Rows from block 9 of a small audio embedding model, named by matrix and row number. Each number is 128 + 24 x the weight over its row's rms, rounded and kept within 0 to 255. All counts start at 0. Numbers have three digits each.
Before each channel's rows are labels from the 100 clips, of 14976, where the channel reaches its highest value: "top examples" is what is common among them; "loudest" is the band of the loudest frequency at the time of the peak. Only what is clearly more common there than usual is listed. The data: acted Russian speech (Dusha). In brackets: how many of the 100, against the usual share in percent.
# conv: pointwise conv (model.blocks.9.conv.weight, 192x192x1), inputs 0-95

top examples: emotion: sad (63 vs 27)
loudest: 250 to 500 Hz (42 vs 19.6)
conv.186:139105159160130157121125099090140130123111115131148149143146105085087138131122173155144090134167132106110109106111132153118103143116152132094144095112176160172116158157109098174142139093081088107128147151128156150113147102100132110169134096157134100129164085136134143129149123162102128139

top examples: emotion: positive (47 vs 18.5)
loudest: 250 to 500 Hz (42 vs 19.6); 500 to 1000 Hz (30 vs 8.7)
conv.82:132117137136144133124136096138094162113125150119140110103126137111126125119101147144139122108123119139107123118060140107128136063122159160138126136090154142139143132124137087176111142141120110179136109183145094122116160155112181112132133183119161102115152127135143098114104123132162141119

top examples: emotion: positive (70 vs 18.5)
loudest: 250 to 500 Hz (62 vs 19.6)
conv.94:082168146159112096108142148117136144173149110107127133153160135133150083079149131144143110097140115173134104113141115144121130125120122146182052143140123134141137149117157143116160093113123150154105110136099142125123095138148089130112108154135115108127139123098137144149109126121107114152

top examples: emotion: sad (60 vs 27)
loudest: 250 to 500 Hz (41 vs 19.6)
conv.4:117138129118114137142171123130145104133110167097131144090111120103090185095124119141132122101105164158113140141102143162150164083107138123117148113115165080135115074143110084136154180128122148111138114116130124150124165100106143123137116117190128115127138151106173155109136146150098101105

top examples: emotion: positive (52 vs 18.5)
loudest: 250 to 500 Hz (44 vs 19.6)
conv.75:146091096119136130155103150122136142140083137155138166136128157133118094191143140164117123113099141147117162114124113102154158113120137129147099109104105135141158104146077175122135101162125114124123118148137128087130122144124126138163142159180114138125117144145184051141124175153147135127

top examples: emotion: angry (62 vs 18.8)
loudest: 4000 to 8000 Hz (29 vs 7.6); 500 to 1000 Hz (26 vs 8.7)
conv.124:131137114089138126121117136092123121123091135126102115069148120138144097109084121110136140119152179148104114096091109123126144108141104167135094125100124105105143164131126076138119089168177140064133152108139144148145107117136135156101140113108138131145129168157135115123131141129143086147

top examples: emotion: sad (72 vs 27)
loudest: 250 to 500 Hz (42 vs 19.6)
conv.38:127126130101182107095127143138107106069130137136125112158155141177107110104158137142186135107120137139150144150154146134144186130133135178108132112152099114161139077120132104107182131143125122138131130174104147134134131143140122171126150129188102133114162118156133133119117098184180145108

top examples: emotion: sad (54 vs 27)
loudest: 4000 to 8000 Hz (37 vs 7.6)
conv.182:121157119062144145130096128138116122091090134131100100145125157129135125066155139157122091095159155112129151152130124115112114075139119116114117100141133116156101161082131152113150139129103098097144177138098152105156150114157106129191129158162165147142132100168152121132110138182129092132

top examples: emotion: positive (89 vs 18.5)
loudest: 250 to 500 Hz (53 vs 19.6); 500 to 1000 Hz (33 vs 8.7)
conv.190:134133102142137170083115132134184089183119104105119127118081126121111125129096103098129093099116114127092076129113175087157119097123097091131123160151132132092128146142141159151126145136143138115154133099135130129137155127115112114122118153148127132100117174161158181086126081111118133141

top examples: emotion: angry (82 vs 18.8)
loudest: 250 to 500 Hz (40 vs 19.6)
conv.179:150116124107139143102177083141162115129147144152122127167099190151151146141175158169135111115119158109150112127103097095150146076120121134179120165119146129142127137103133125071127147169141150100134112148109121142122116137126132133152135099142098120143157139140090155089127158136134117145

top examples: emotion: angry (46 vs 18.8)
loudest: 4000 to 8000 Hz (43 vs 7.6)
conv.39:113118121120138170113144151112112130149118124129100105118110139140100119116138106127125138164159179135124152150145138157135134072107172118136128120142139126114120109172148158065136134097129158127121118138131116097103172149127113154146104116161150139137103146082116125120178178178131169085

top examples: emotion: angry (65 vs 18.8)
loudest: 500 to 1000 Hz (45 vs 8.7)
conv.152:082125126100125196139125120139119115102124123152138149104160099097141114107111142168121106133160136150115169148123086112105124120128118135152142099133133123134133137159165148110114087117109153112169109115153097142124118145107099120141103105149145137134136106087142152164099139135113092160

top examples: emotion: positive (84 vs 18.5)
loudest: 4000 to 8000 Hz (28 vs 7.6)
conv.70:105119109101106111150112163141089142108128129098104090108134129127144109154158149155119115093129081141124132129116126134156151128137120111099124183088130120107094117137093118100121151120123135137098118115150130144114083089120140135139163079136191162138101130130129092104127122121119203146

top examples: emotion: angry (43 vs 18.8)
loudest: 500 to 1000 Hz (31 vs 8.7)
conv.149:127121163119115142114158164113154120139111125130150136124153139111090112072123130170109105180136073121146120163113130134099079151108112109153161129132122097094090135131134098126158164121143092162149144127151111077127118136114134143131095089099142120141088119132146097144093147163173142126

top examples: emotion: angry (61 vs 18.8)
loudest: 4000 to 8000 Hz (33 vs 7.6)
conv.25:106096127117153109149115190116126144168109066120135120175130129120092104110152130090124135155124117115099144126167107098145158120092122118119130115156144104109089147129121170132132192135139119121149100162091136129155120115121063120134093127131147112090099116127082118116183128125149112110

top examples: emotion: angry (63 vs 18.8)
loudest: 500 to 1000 Hz (35 vs 8.7)
conv.2:147109131133109120148125113146192108133127088075119132178098095114162131142122157144114148131099178111135127136150146140078133139140131106199159122082100157121149117133125093108121156135151143111153097117134123114143133130093134150139104180124141111112132148118091117108117195096185122119

top examples: emotion: positive (40 vs 18.5)
loudest: 500 to 1000 Hz (29 vs 8.7)
conv.120:162163148108162130109113110093141107138115132155137097125108129137099120138135105145159107166114136167134183158116127125084132139139128163123120184129101131129142078125136177123127131149146168109177115138104069100087124107093144137114154149136158094137127099155155163123103108099159138202