Weights of a small audio embedding model.
Model: 0.939M parameters, log mel input, arch tdnn, norm batchnorm, depths [12], widths [192].
Training: muon at rate 0.0044, 40000 steps, batches of 64.
Data: trained on acted Russian speech (Dusha), 26041 training examples.
Rows from block 8, named by matrix and row number. Each number is 500 + 40 x the weight over its row's rms, rounded and kept within 0 to 999. All counts start at 0. Numbers have three digits each. After the name is the row's rms in percent of the matrix's.
# conv: width-3 conv, dilation 2 (model.blocks.8.conv.weight, 192x192x3), inputs 96-119, a 3 kernel for each
conv.13 098:492481496507523540461466489536560511470482457452523424516508578527446447515520438466498521574499545611514533451455464521419465433512516533499558529497542478507536426496465514522526455458568469471522430546429489468532
conv.14 105:552514540527494460407527508432514460552470476483518545504496485479544464469408508505448488505459524518502507476484398515448506426536484464461467426516515622448523451591497518450529526514480484540445527505457488444547
conv.15 099:507449466496507486532511534488443485460511480465485466432511523515488529449467490451509448466437503504488556530454542418472467490490526530464464529496526483549448491519466495550469483482507534463523522523481551486499
conv.16 100:474496460483513380498424512436473495502481542509478493515462509542474515502496449493444513468503609393470526514496559558447540487488467536450521509486509495504443443513434469409446385447507496500556595530486472503526
conv.17 102:501475509421533518501526509517579456468424437557467560419487447478524535505499540485501463495457568458547467414551464568454474496436499549442499434485616428387475498482495534507526528459506538420485530582513489468558
conv.18 102:504522436516555468499501538557511466494501466553489459485535512550521536550524539559472438505495477498483547429475558513481552494468515449571462523455474505579480501505519512497468515513525498502455518511516477486411
conv.19 095:414455489589468469577565480465526487554506511541519533462491577508542451529557486541543549481454529521515497421521533454513491513468514501495449452519379525509434511493489525501480530554454487526542540515459452465529
conv.20 105:545496489528522511538493513476514537472495463543571416524460468580531497499489423459497496509552463518467541481571472456523496469509490504567550510512491527556550500507454527479440493495494533515547494502544485554535
conv.21 101:523484441557577469510521562454533504569482544521463486535538511552510516416499474488519482509500511517514445524524596516484506519499574549490499477470485484481594480602483503478497532542436546462529562516574470471507
conv.22 103:496525526451442481516490502474491578448536486445522480575528547490562514527459497441420447429470571507479488513544579418511525476480473495479509531419565529488541530557491483541538473464336502475469507505546556509549
conv.23 104:477445483527517493473509563498430519535548561474501522516529578491532500553446531489460461511468532506501440512529544521465484483510430511583512466572499447453518576518487560511555520507510512510494457487574392517499
conv.24 099:488495473533433406440500505502530447475487415486489447465529515557454536538471500429513502408557512474481484352464528537410479442454577453414513467452470451491483462544447502511446461435532510492486475518499442487438
conv.25 097:491579539495480525550474448529531555428593481490477414486450481530523572437527497513524532538539507499486489523494526555476492505507452474533456495536536515541511488485506532516383509500486522456491510464493526450546
conv.26 100:526481441468504498508512522457510468501480515449447507520549485448460508479537554462518489523477497513521554501579514545569504523510491548493439484447503572527450448569486461484532445473513456532455470468503454492438
conv.27 105:457457501507501459457543508430485569486506520512466505511482507483482513456457457555512534473531509543535521501470505458463451495560549551441518440485509417509535501555497469471487441485532524456515527486486497463504
conv.28 097:465481460470549494510530520562508473539515482484539528450494485487500503547459549446496490466425471438436461512521502512521518542502579445524467501457433507471529510550480569474538527491462534481481553536454482446498
conv.29 104:496527491477487519435519492467564480502461466471513487528528516527517500522510529468488518434508520536408504498480536441501495569525572498496506572496497584436500482489476514551528546475584428480484466522497513507473
conv.30 101:530555546546458512425605535495395508519540533468508455501503544527543469516477547491563459507518412488495503523442460497495463502490540512548501483537498529469488460462555580487497529489524508472516554550499527466511
conv.31 098:464458551516552548574513527566458547579480504492544553450507544476560470463544553542483481481517528505515518461485499410555485417457614499540516457469485468541534493511436466534549494544431471508528465505546521497485
conv.32 097:520515502443525546518520427540451471483573491480509500484426447533487560536567526480487501445437499452553558510545423506482543500446428540502534523448506539536468445473469511490520471454443535492538513581512503483469
conv.33 101:568454464516476533549507521497532502521438529490578444573409515477518509575507505542418464442422512527527548527523508474559543549446483485487487523517527500545446455507541558440485580522526584545490499470463412506579
conv.34 104:443487470535467534411521513472557489559554454473447521500522539567500498519490542461499506561581538445484449494487553525490515456552476500487459528433559491507545484439483518505520510562588558488586552500554489572528
conv.35 097:466431565486534495459496517521477432529500451486492384491524442564536539440503487442533498537504518481460515523516524536480464468586435499492502459488522466496482479493486532541503470443470526519442444531441472461528
conv.36 101:454545453459464420554500519521453503497471546590515484496529469507571537428532445478497451512518468501567436458501531493472453523502485498530543531527443486495479456528470493519507494470478495477492481521481541509477
conv.37 105:533467513464487557462466540507509570535496516465563574515472515432478517495490535439502475479523523543421431594454463478557493590514558555393415526546553423470417433488496513518380480467522496586505500464530479517507
conv.38 096:403528538477550515480489488467574429478463522512469404518502513444540527471499446486494551534493461535451506475462529446435485405511545560521521475493484547465476449579485555422507536529447459496453462405495494438496
conv.39 093:511454542511573514556444517470521495479518535487498470462531514504474549548484469553521545494452534507404541492531515450474440507495467536467475445436562499518467456481493475573431517490506555473507503495473571485508
conv.40 100:468477509496553518502518538502492506458461491486435455518456519457558466470465482485482525549471497377434478512496458474556565475561509529571484483525508486509532437515595529477525507434461487553522495501455473456514
conv.41 101:447453525548475513471516450525478482514494443451505582515506515528462509540481419531521501535488510494435494548493471489514493493479502551474444541524501499494554588394530575515502539446501497505525493435398439481500
conv.42 098:469436478501410445425513438489460448545550498501551484441508516549516459549493550516537492505477463502449508468528503452548482578558563474576453547563451524491511515515547563479459505525488479516464576541590413487415
conv.43 101:447525526491547523539550495462453539455461499535484482480451542464527469460498458509549579402543483461435513504511484509445493461493484504562544419457463502509542438493519482523568570528457497508545491458477583509468
conv.44 104:494460484530481535523438503504461477500533472490502495486543558486586439472432493579514444461449546445529507487484477436527444548505462514531446508521457423504518518494441421457483508558496541416492417478525481476549
conv.45 101:493473512463535552483485453539530414560452574552451535485442503545514483571413510536513411508441435480497511560463424561538474516449499594500455481423486485552525541502493404499535426507476450406527544470517450462520
conv.46 095:583470478499497487578536557505432549449499470530468532474537471482534537522544482405407560518569505501495504449544485551550507563534442468507477502522497458523453479503554475480530475533579499509486381573528547457528
conv.47 101:475537415526515482527488485462443508522563489496498545549547463472431504544526429496458508472406537530483537517526504504526450468524467486475487449574483530502568508485514505536441502473478510484477560527582537519506
conv.48 103:533478457497447484522501433559480464491468535473520493539477399522516435535532524492491513493477483484516478490526514454536503515499498476444547540486544534489521536445422466541495515510509522483458499549431476541526
conv.49 101:486535547488494450513461510487477411577453536537417481538493540542532544472462439483537459498564539494537480546435518468583460471512531504459466529441527484490449528517551441434515494462509520545443497505522622496477
conv.50 104:490575456468562513506540504544559535494451500542562496594527430519484512554491501434459562476442519507529468545449452552521435509492509470526457509518490519442491429486476462483517553470528544494565435515516516558556