From a checkpoint of a small audio embedding model: depths [12], trained on acted Russian speech (Dusha).
Rows from block 8 of a small audio embedding model, named by matrix and row number. Each number is 128 + 24 x the weight over its row's rms, rounded and kept within 0 to 255. All counts start at 0. Numbers have three digits each. After the name is the row's rms in percent of the matrix's.
Before each channel's rows are labels from the 100 clips, of 14976, where the channel reaches its highest value: "top examples" is what is common among them. Only what is clearly more common there than usual is listed. The data: acted Russian speech (Dusha).
# conv: width-3 conv, dilation 2 (model.blocks.8.conv.weight, 192x192x3, each kernel summed), inputs 0-63

top examples: emotion: sad
conv.40 108:127145138146150138104104173142143120142139146131122122105125129142092113154120153108123124145141104121073153129098130121142183090129118142163132149123070110112128123178133100097137138119132114

top examples: emotion: sad
conv.55 102:133127131134122131112139128159125131166128154111131122107172120103101102104109086177107106101099143131112131138119109091166108134184153106137111163136108120147153113125100187127169108110117123

top examples: emotion: angry
conv.66 090:159134119132092141139147161137108146168132130110128117118154106115086087122155106122156124125142146136145123090092148121130105119114116092139110145158157120168139095140103107163186111143134104

top examples: emotion: angry
conv.42 101:107133078125151155123139159126123088112119086112120132107121136168117105129137135129131139104119130136098122147105138144081102165137165169081107142112161141114125111154137136107123150138145135

top examples: emotion: positive
conv.80 099:147097112126131132126121114144141130118136123165141109125149123110166112140081154133164125130090144141117108127113156156131123113136118104157128103172141072093105133147056159144088114104147132

top examples: emotion: positive
conv.156 096:109161158145086166098146132130151097137126105143127111143130086156137104113191117119137123142113139151140139145111128144116090098150165147112084073131112109129153128111115131119105135119157116

top examples: emotion: sad
conv.59 092:162122119146116124094079139126100086158109143124129102123146114138139087128152157122085136142093119148137168092121113146150122099110084164169090173059128153141120142134085138115150096131122127

top examples: emotion: positive
conv.151 093:158116152121166177122155141147129128108135100123103144142174112117137107131128143191134155160090124153125138079126135165143155132156115139188123119153110103135113130118123115130138134121150144

top examples: emotion: positive; emotion: angry
conv.68 106:090138109123106149164090092085163114066156121148092152085127109107185118158138126141130126091136124099133123119171141148127105179130118135150112118161089124137140162139098138113099152105151154

top examples: emotion: positive
conv.50 105:128147118091142179130110140144083131098140142150082113137083147124141144126149162136160137073096133125136083166127080156115110167115124144117093152114166111114114102124147114094154087185130179

top examples: emotion: angry
conv.130 101:128150143140118160150118105096104125121121158082151138108107089116132159084131109109157109144108091143098099132135136140106138124148108145193122136130172149111145083116136122155098133111149143

top examples: emotion: positive
conv.56 106:089172116125101105106074137116147083116132135096159185141108134160138142080106117112113151107128070127154104140151109145119108115140152122132164154130142150192126108096126123139097118101149113

top examples: emotion: positive
conv.5 100:133126135148138124131091099132153119065172107164092131109155109145122172106141145130122120153121134116122157153181144138119147119096143142151155123103123125103081123118127147141163130152154147

top examples: emotion: angry
conv.127 096:088135144159101105126122155164134123153179123135126097152117087119098159105150114122128138128106109133130121139138134109147137122124130104091099142097107125122116112184134117122160092142137190

top examples: emotion: sad
conv.27 105:125132102128141146136132117133083102071101141154109114121109135125150087122088122144167090087105126104153146078137069059143131115185195174111131135121154135091078096130124098126199118098148133

top examples: emotion: angry
conv.141 107:125160084114144140164126136122122086146169154141163098086129126108125137094127111138137091126142148136075134128182129093094124146125164093106132095127101138119103096113079117192119117117095136

top examples: emotion: angry
conv.160 105:091115148081084178192112132094097110128131086118093153166104127127101121146128123115114154111125134137125107108154169147138143133116142114169153158142149169117107153071128087109121151113136141

top examples: emotion: angry
conv.182 107:148125056142117131125138136145170109123151122165133144163163137086122156110115153140109161144162145132176135157148149070082131074108113127094156106096148112117148137142107140096064115144121136

top examples: emotion: angry
conv.46 088:105094202131120149167117135072149149165113117136151133098144110121176178120127144135142121106161128123125076133143125142152108095139143089110148110137130156120138146155129158150094130133141141

top examples: emotion: positive
conv.104 104:117096102128143130107176156172113068123109072133144201152112100120133186103144130170089118130102130120139172123095136150129111112106133104115139112124104180109079165086129090155116157149126154

top examples: emotion: angry
conv.155 102:163106094134140160118112113116126116133136117118150117115137149127093137127158129132137110117122108153122090145124157103153095153138165170109093137142119101134113102131131125107125141127087151

top examples: emotion: positive
conv.84 113:128161144076116165087084113139129121081164133127143149120131151126118116169119119142110146131155108090126139114129123081114146114142138071152130119158106124161087152096145110129120131111113093

top examples: emotion: positive
conv.173 094:094154132169141139139095144116168119115195141126135135126097144162141135123110154105106074202144104117158120100145134165150120142136141131116146110142095142110102132097117121147109154109136113

top examples: emotion: positive
conv.167 105:087132126112123136121142132114139121144120143116131132126158100125157141121135104116107161115119130150106157113138142090148136113129143109136089135177129152142180126115130089151109152074149102

top examples: emotion: positive
conv.139 085:120115125144160116124140127089164176110131119131094113102147155089120101145119128086151095156205109100130146103135134147091111135097135118130133131089140112138112165107127099097114119110128165

top examples: emotion: positive
conv.22 103:159157158123125090112133115119084129133142139083139162162131103107092101136123104124114185118101145083122124150113128146133140137112153100136132137105130156141122149151142147148114094116091134

top examples: emotion: positive
conv.48 099:104147089152139129107141104148110097135143138162101116147129103115104159145130110125106154143126100080136119142092113128111094111162132155136170086167146155116120143102127080156155144099146191

top examples: emotion: angry
conv.147 096:137123088109176130138133125144137122116124147142135148172145149137149117106145103123113128164151119221113156100148123147117157120133078114100125144094104107176175086134109116131126130147115127

top examples: emotion: positive
conv.75 092:101142162099142169165141101091089131126177107122113125143120134113143129142111156115138075132123146112135101144108131119124116099092123135120113124131133153159120159088136105114163135152128138

top examples: emotion: positive
conv.115 091:115121173070146126137128119141123091145148090104160128153120141134103123115117123151137149159112165100127114146140153111165129124128185135099135135161166088157126119121121090144103116101114083

top examples: emotion: positive
conv.97 098:146144144131141117177141143106116105131130127160079096123114115125112111121160143134164082094134136152143136116117088126129133109095137127091146145156147121107144130140112102115129114126132141

top examples: emotion: positive
conv.29 104:135137104163127070161141118116128065120105103113111101087135144130100126095141116108154133138125125160180118099139107134085126162168152120155115106183120122142118156100107140097104125143160115

top examples: emotion: positive
conv.161 103:149117124171100122150087172129110111098122103134150133130139121122109164148109181100115156159158129155102133125126149128094079146142130141133118124116092126101083116163115152126133120162124146

top examples: emotion: positive
conv.3 105:116108147141109165157146141138154112088109107175112128128060104115127100098112125121095100118107134108137145114091130131144131068143103119155133095163076181117140130134154121147132161124147117

top examples: emotion: sad
conv.45 101:134149111143153139130072163104131091151155120155118170125180122105177144110141129126180119053121152136103131123145113145177134134142119073115123136130114100107130130119165162132151132091085121

top examples: emotion: angry
conv.158 097:185110154152119122142105120158141119162112191068158132129122164097102125175103099129117107141163130137129131130140165168140141126183194116104110144131119147139117101115106140096125119162168162

top examples: emotion: positive
conv.67 104:137132132089140180068100158114159133136093173109118157121125122142112162124125090170121142123153126114103116145127110132126133165115112150094097107146109116088123159128135140128127108103117196

top examples: emotion: positive
conv.178 103:184134111169115111165126097108145145134131148136092148119145117082156105128151138098118096123115114131064147134114109133149108131136124144155158155148103179153058117139131111144106147168156107

top examples: emotion: positive
conv.169 099:110120113134146180173139124116107125154169105168099113150118128119132167167163131111140122103121129154120110122117140163129152136122083113163132101163070083149105164136130131138121123153133124

top examples: emotion: positive
conv.87 102:143099161167177178114121169179125136135144121153115101109104121138124111123119137098122115111118104068148169096104144095162114088108148122152116147109139136120070115102100102155130143125167115

top examples: emotion: positive
conv.144 101:134089124196128131141133133123156169127139089172108085139109144110101107098159084156118125130102128129105129163111107121153149115110114159131145138120140166156128131208116144125104147077154129

top examples: emotion: positive
conv.149 101:104148119159124133133142117124129102103133143134146165114123083107146129091114111129119088104134123114161124131132094119122104139130119125129145130118105149151172102141127168179129117161125120

top examples: emotion: positive
conv.11 095:123158089172133141132106162137095146128156083145153117127153122136106126094141115128109171125084168143161096102168116128147112110110130137155126119146139127127099129088107143098107138121112153

top examples: emotion: sad
conv.69 094:186097128109116131104148133128115122140089142143110141122159142144077166117119154105142156122170139127111137100134099099151139162160134064093122127090089119100143129099104144144169146127112157

top examples: emotion: sad
conv.112 100:131104160111093100096152092160129115082100121130135101170152124105140145113160154144142096094100129104106137132149138135121178153128075115170105154136161126119071112157169128137117153115118110

top examples: emotion: positive
conv.78 106:126122096115089114136162119100130124107129160113137164150155160106177088149188173143117151170142127141170144117161095073101174147148088126096115138162107128135136102120134101171119135071136151

top examples: emotion: positive
conv.133 098:097143132067117146111101153128127128089123115133138149135165092123169128133118081161162143135084142105127121108115146109096124155148148147146120154119142135111144142121106157126204116089124132

top examples: emotion: angry
conv.12 095:104116148122064115140114147123067129123134118180157112127157096135122099120120110139087122126160137185101100137142150145143096107137143118116088170190098170136100120101144105107144103110118130

top examples: emotion: positive
conv.70 108:132123095164132172180126126125135080078075135110124136082124087121170120122174113169127100131160122124087127126094165117109145136125128131145095140151130131095141124126103090113159119123137146