Weights of a small audio embedding model.
Model: 0.939M parameters, log mel input, arch tdnn, activation gelu, widths [192].
Training: 40000 steps, batches of 64, held-out accuracy 74%.
Data: trained on acted Russian speech (Dusha), 26041 training examples.
Rows from block 6 of a small audio embedding model, named by matrix and row number. Each number is 50 + 12 x the weight over its row's rms, rounded and kept within 0 to 99. All counts start at 0.
Before each channel's rows are labels from the 100 clips, of 14976, where the channel reaches its highest value: "responds to" is what is common among them. Only what is clearly more common there than usual is listed. The data: acted Russian speech (Dusha). In brackets: how many of the 100.
# conv: width-3 conv (model.blocks.6.conv.weight, 192x192x3, each kernel summed), inputs 128-191

responds to: emotion: angry (51)
conv.129:26 39 40 32 49 55 39 64 34 28 60 33 47 49 50 56 81 52 35 51 50 37 35 40 48 71 57 35 62 68 61 31 70 40 79 53 45 51 35 57 57 48 41 43 49 56 43 40 56 39 62 35 64 58 42 49 57 59 66 42 36 68 51 81

responds to: emotion: angry (52)
conv.94:53 67 58 37 46 49 56 46 46 35 46 65 52 62 40 42 69 27 49 54 37 64 41 48 62 40 70 43 40 54 54 59 32 60 59 47 57 60 52 77 63 64 49 31 41 53 56 65 46 35 66 65 59 63 64 68 53 27 40 49 50 44 35 39

responds to: emotion: positive (78)
conv.50:61 43 67 60 48 36 63 46 55 38 36 61 41 59 53 66 50 57 76 45 25 58 45 62 43 50 41 26 53 79 68 43 49 48 49 49 59 37 39 43 42 36 46 30 55 55 54 58 53 51 67 39 46 42 44 68 28 39 57 48 60 78 58 41

responds to: emotion: angry (46); emotion: positive (38)
conv.100:51 37 49 39 38 39 29 57 23 60 50 49 39 46 47 47 42 65 48 45 63 70 65 67 71 55 40 43 44 38 59 55 50 61 48 38 40 53 41 44 53 41 52 42 40 68 49 62 50 53 76 37 46 40 65 48 45 55 43 44 30 50 75 46

responds to: emotion: angry (46)
conv.124:47 40 38 39 59 49 67 63 44 63 60 37 51 46 81 61 79 63 61 43 38 57 58 66 52 54 34 32 43 56 41 56 43 52 39 58 45 71 55 47 40 30 36 40 55 41 48 44 77 46 54 58 50 31 71 27 38 53 57 34 52 36 43 64

responds to: emotion: positive (59)
conv.138:43 45 71 40 55 52 43 53 63 46 55 44 44 49 43 37 60 51 51 59 50 62 15 51 55 39 59 46 36 41 55 39 41 48 45 58 46 73 57 30 36 43 53 25 47 51 46 52 81 37 55 32 36 55 33 55 50 46 72 60 63 59 57 50

responds to: emotion: positive (65)
conv.20:58 41 34 52 52 63 75 55 44 62 46 54 49 60 46 50 48 42 40 53 37 66 44 49 62 58 17 43 48 42 53 44 48 24 28 25 61 44 50 53 67 34 55 43 23 50 39 52 55 71 62 60 45 74 30 48 53 44 41 52 34 44 40 62

responds to: emotion: positive (62)
conv.165:32 52 54 72 74 55 45 32 49 63 39 50 52 38 48 46 65 63 48 44 57 32 69 76 58 41 36 26 38 32 60 33 43 40 66 54 48 46 60 52 57 38 38 36 44 43 42 33 62 56 54 34 44 41 42 40 63 53 41 45 45 52 40 49

responds to: emotion: angry (49)
conv.146:37 51 54 49 45 58 55 55 47 41 52 59 76 56 73 45 62 55 42 61 42 42 43 62 42 55 90 38 53 72 52 65 39 30 29 54 58 28 72 41 44 38 49 44 67 60 36 44 48 55 40 42 37 68 28 50 58 74 56 55 54 31 56 74

responds to: emotion: angry (70)
conv.45:61 57 58 43 45 47 61 52 41 40 62 38 60 48 39 59 49 52 60 66 42 62 57 49 60 62 79 49 52 55 46 48 72 29 41 60 38 49 63 37 54 55 64 28 35 48 43 45 55 37 64 30 56 59 52 24 48 57 58 47 56 60 42 27

responds to: emotion: angry (43)
conv.34:54 45 63 43 45 40 63 60 41 68 51 47 73 59 66 58 50 67 30 55 55 30 34 51 54 30 41 55 24 58 46 75 46 58 45 43 41 60 49 35 58 56 54 71 36 67 45 60 43 49 43 50 23 70 37 53 51 75 40 51 49 63 53 38

responds to: emotion: positive (59)
conv.184:57 39 53 67 53 43 52 54 35 42 40 96 46 69 60 63 40 50 56 53 38 32 35 50 54 40 38 35 62 49 40 46 59 67 65 44 51 46 54 69 45 56 61 57 66 46 46 45 57 37 42 39 62 46 43 48 35 65 63 43 41 42 57 25

responds to: emotion: positive (45)
conv.54:44 64 53 50 45 53 39 47 52 33 54 42 46 35 42 75 37 46 71 50 36 41 79 54 70 44 35 23 47 41 31 52 32 46 60 44 50 66 38 57 45 43 40 49 57 33 40 73 38 65 62 50 37 65 55 36 50 28 51 33 75 41 32 38

responds to: emotion: angry (42); emotion: positive (39)
conv.85:74 65 30 39 46 56 30 25 42 49 49 48 28 44 78 42 47 78 29 44 47 25 51 49 41 50 34 38 63 57 57 71 57 67 41 16 31 53 54 55 48 37 49 38 51 30 51 58 64 34 49 40 43 43 43 46 22 55 50 48 41 69 43 48

responds to: emotion: angry (43); emotion: positive (41)
conv.143:42 40 30 50 41 31 26 26 55 54 57 35 54 53 56 68 49 43 52 49 58 64 55 41 49 75 47 47 70 38 60 34 42 48 46 63 62 72 37 30 75 58 56 52 40 47 54 55 35 34 69 52 44 52 45 52 33 39 56 42 50 40 62 71

responds to: emotion: angry (41); emotion: positive (39)
conv.44:41 49 62 58 54 35 59 69 60 56 42 46 58 34 56 57 55 60 54 15 51 31 50 48 64 59 53 58 30 34 57 44 59 49 37 55 51 59 24 52 60 72 45 47 74 45 51 61 36 44 55 41 57 39 52 51 45 40 30 44 47 50 58 39

responds to: emotion: positive (52)
conv.155:28 54 67 40 73 42 47 39 53 49 53 39 43 47 36 62 48 65 49 51 52 41 35 47 55 49 49 64 55 40 33 60 60 49 52 60 49 38 49 58 46 47 54 44 47 28 42 46 52 30 39 39 57 53 29 61 49 51 62 56 52 47 46 42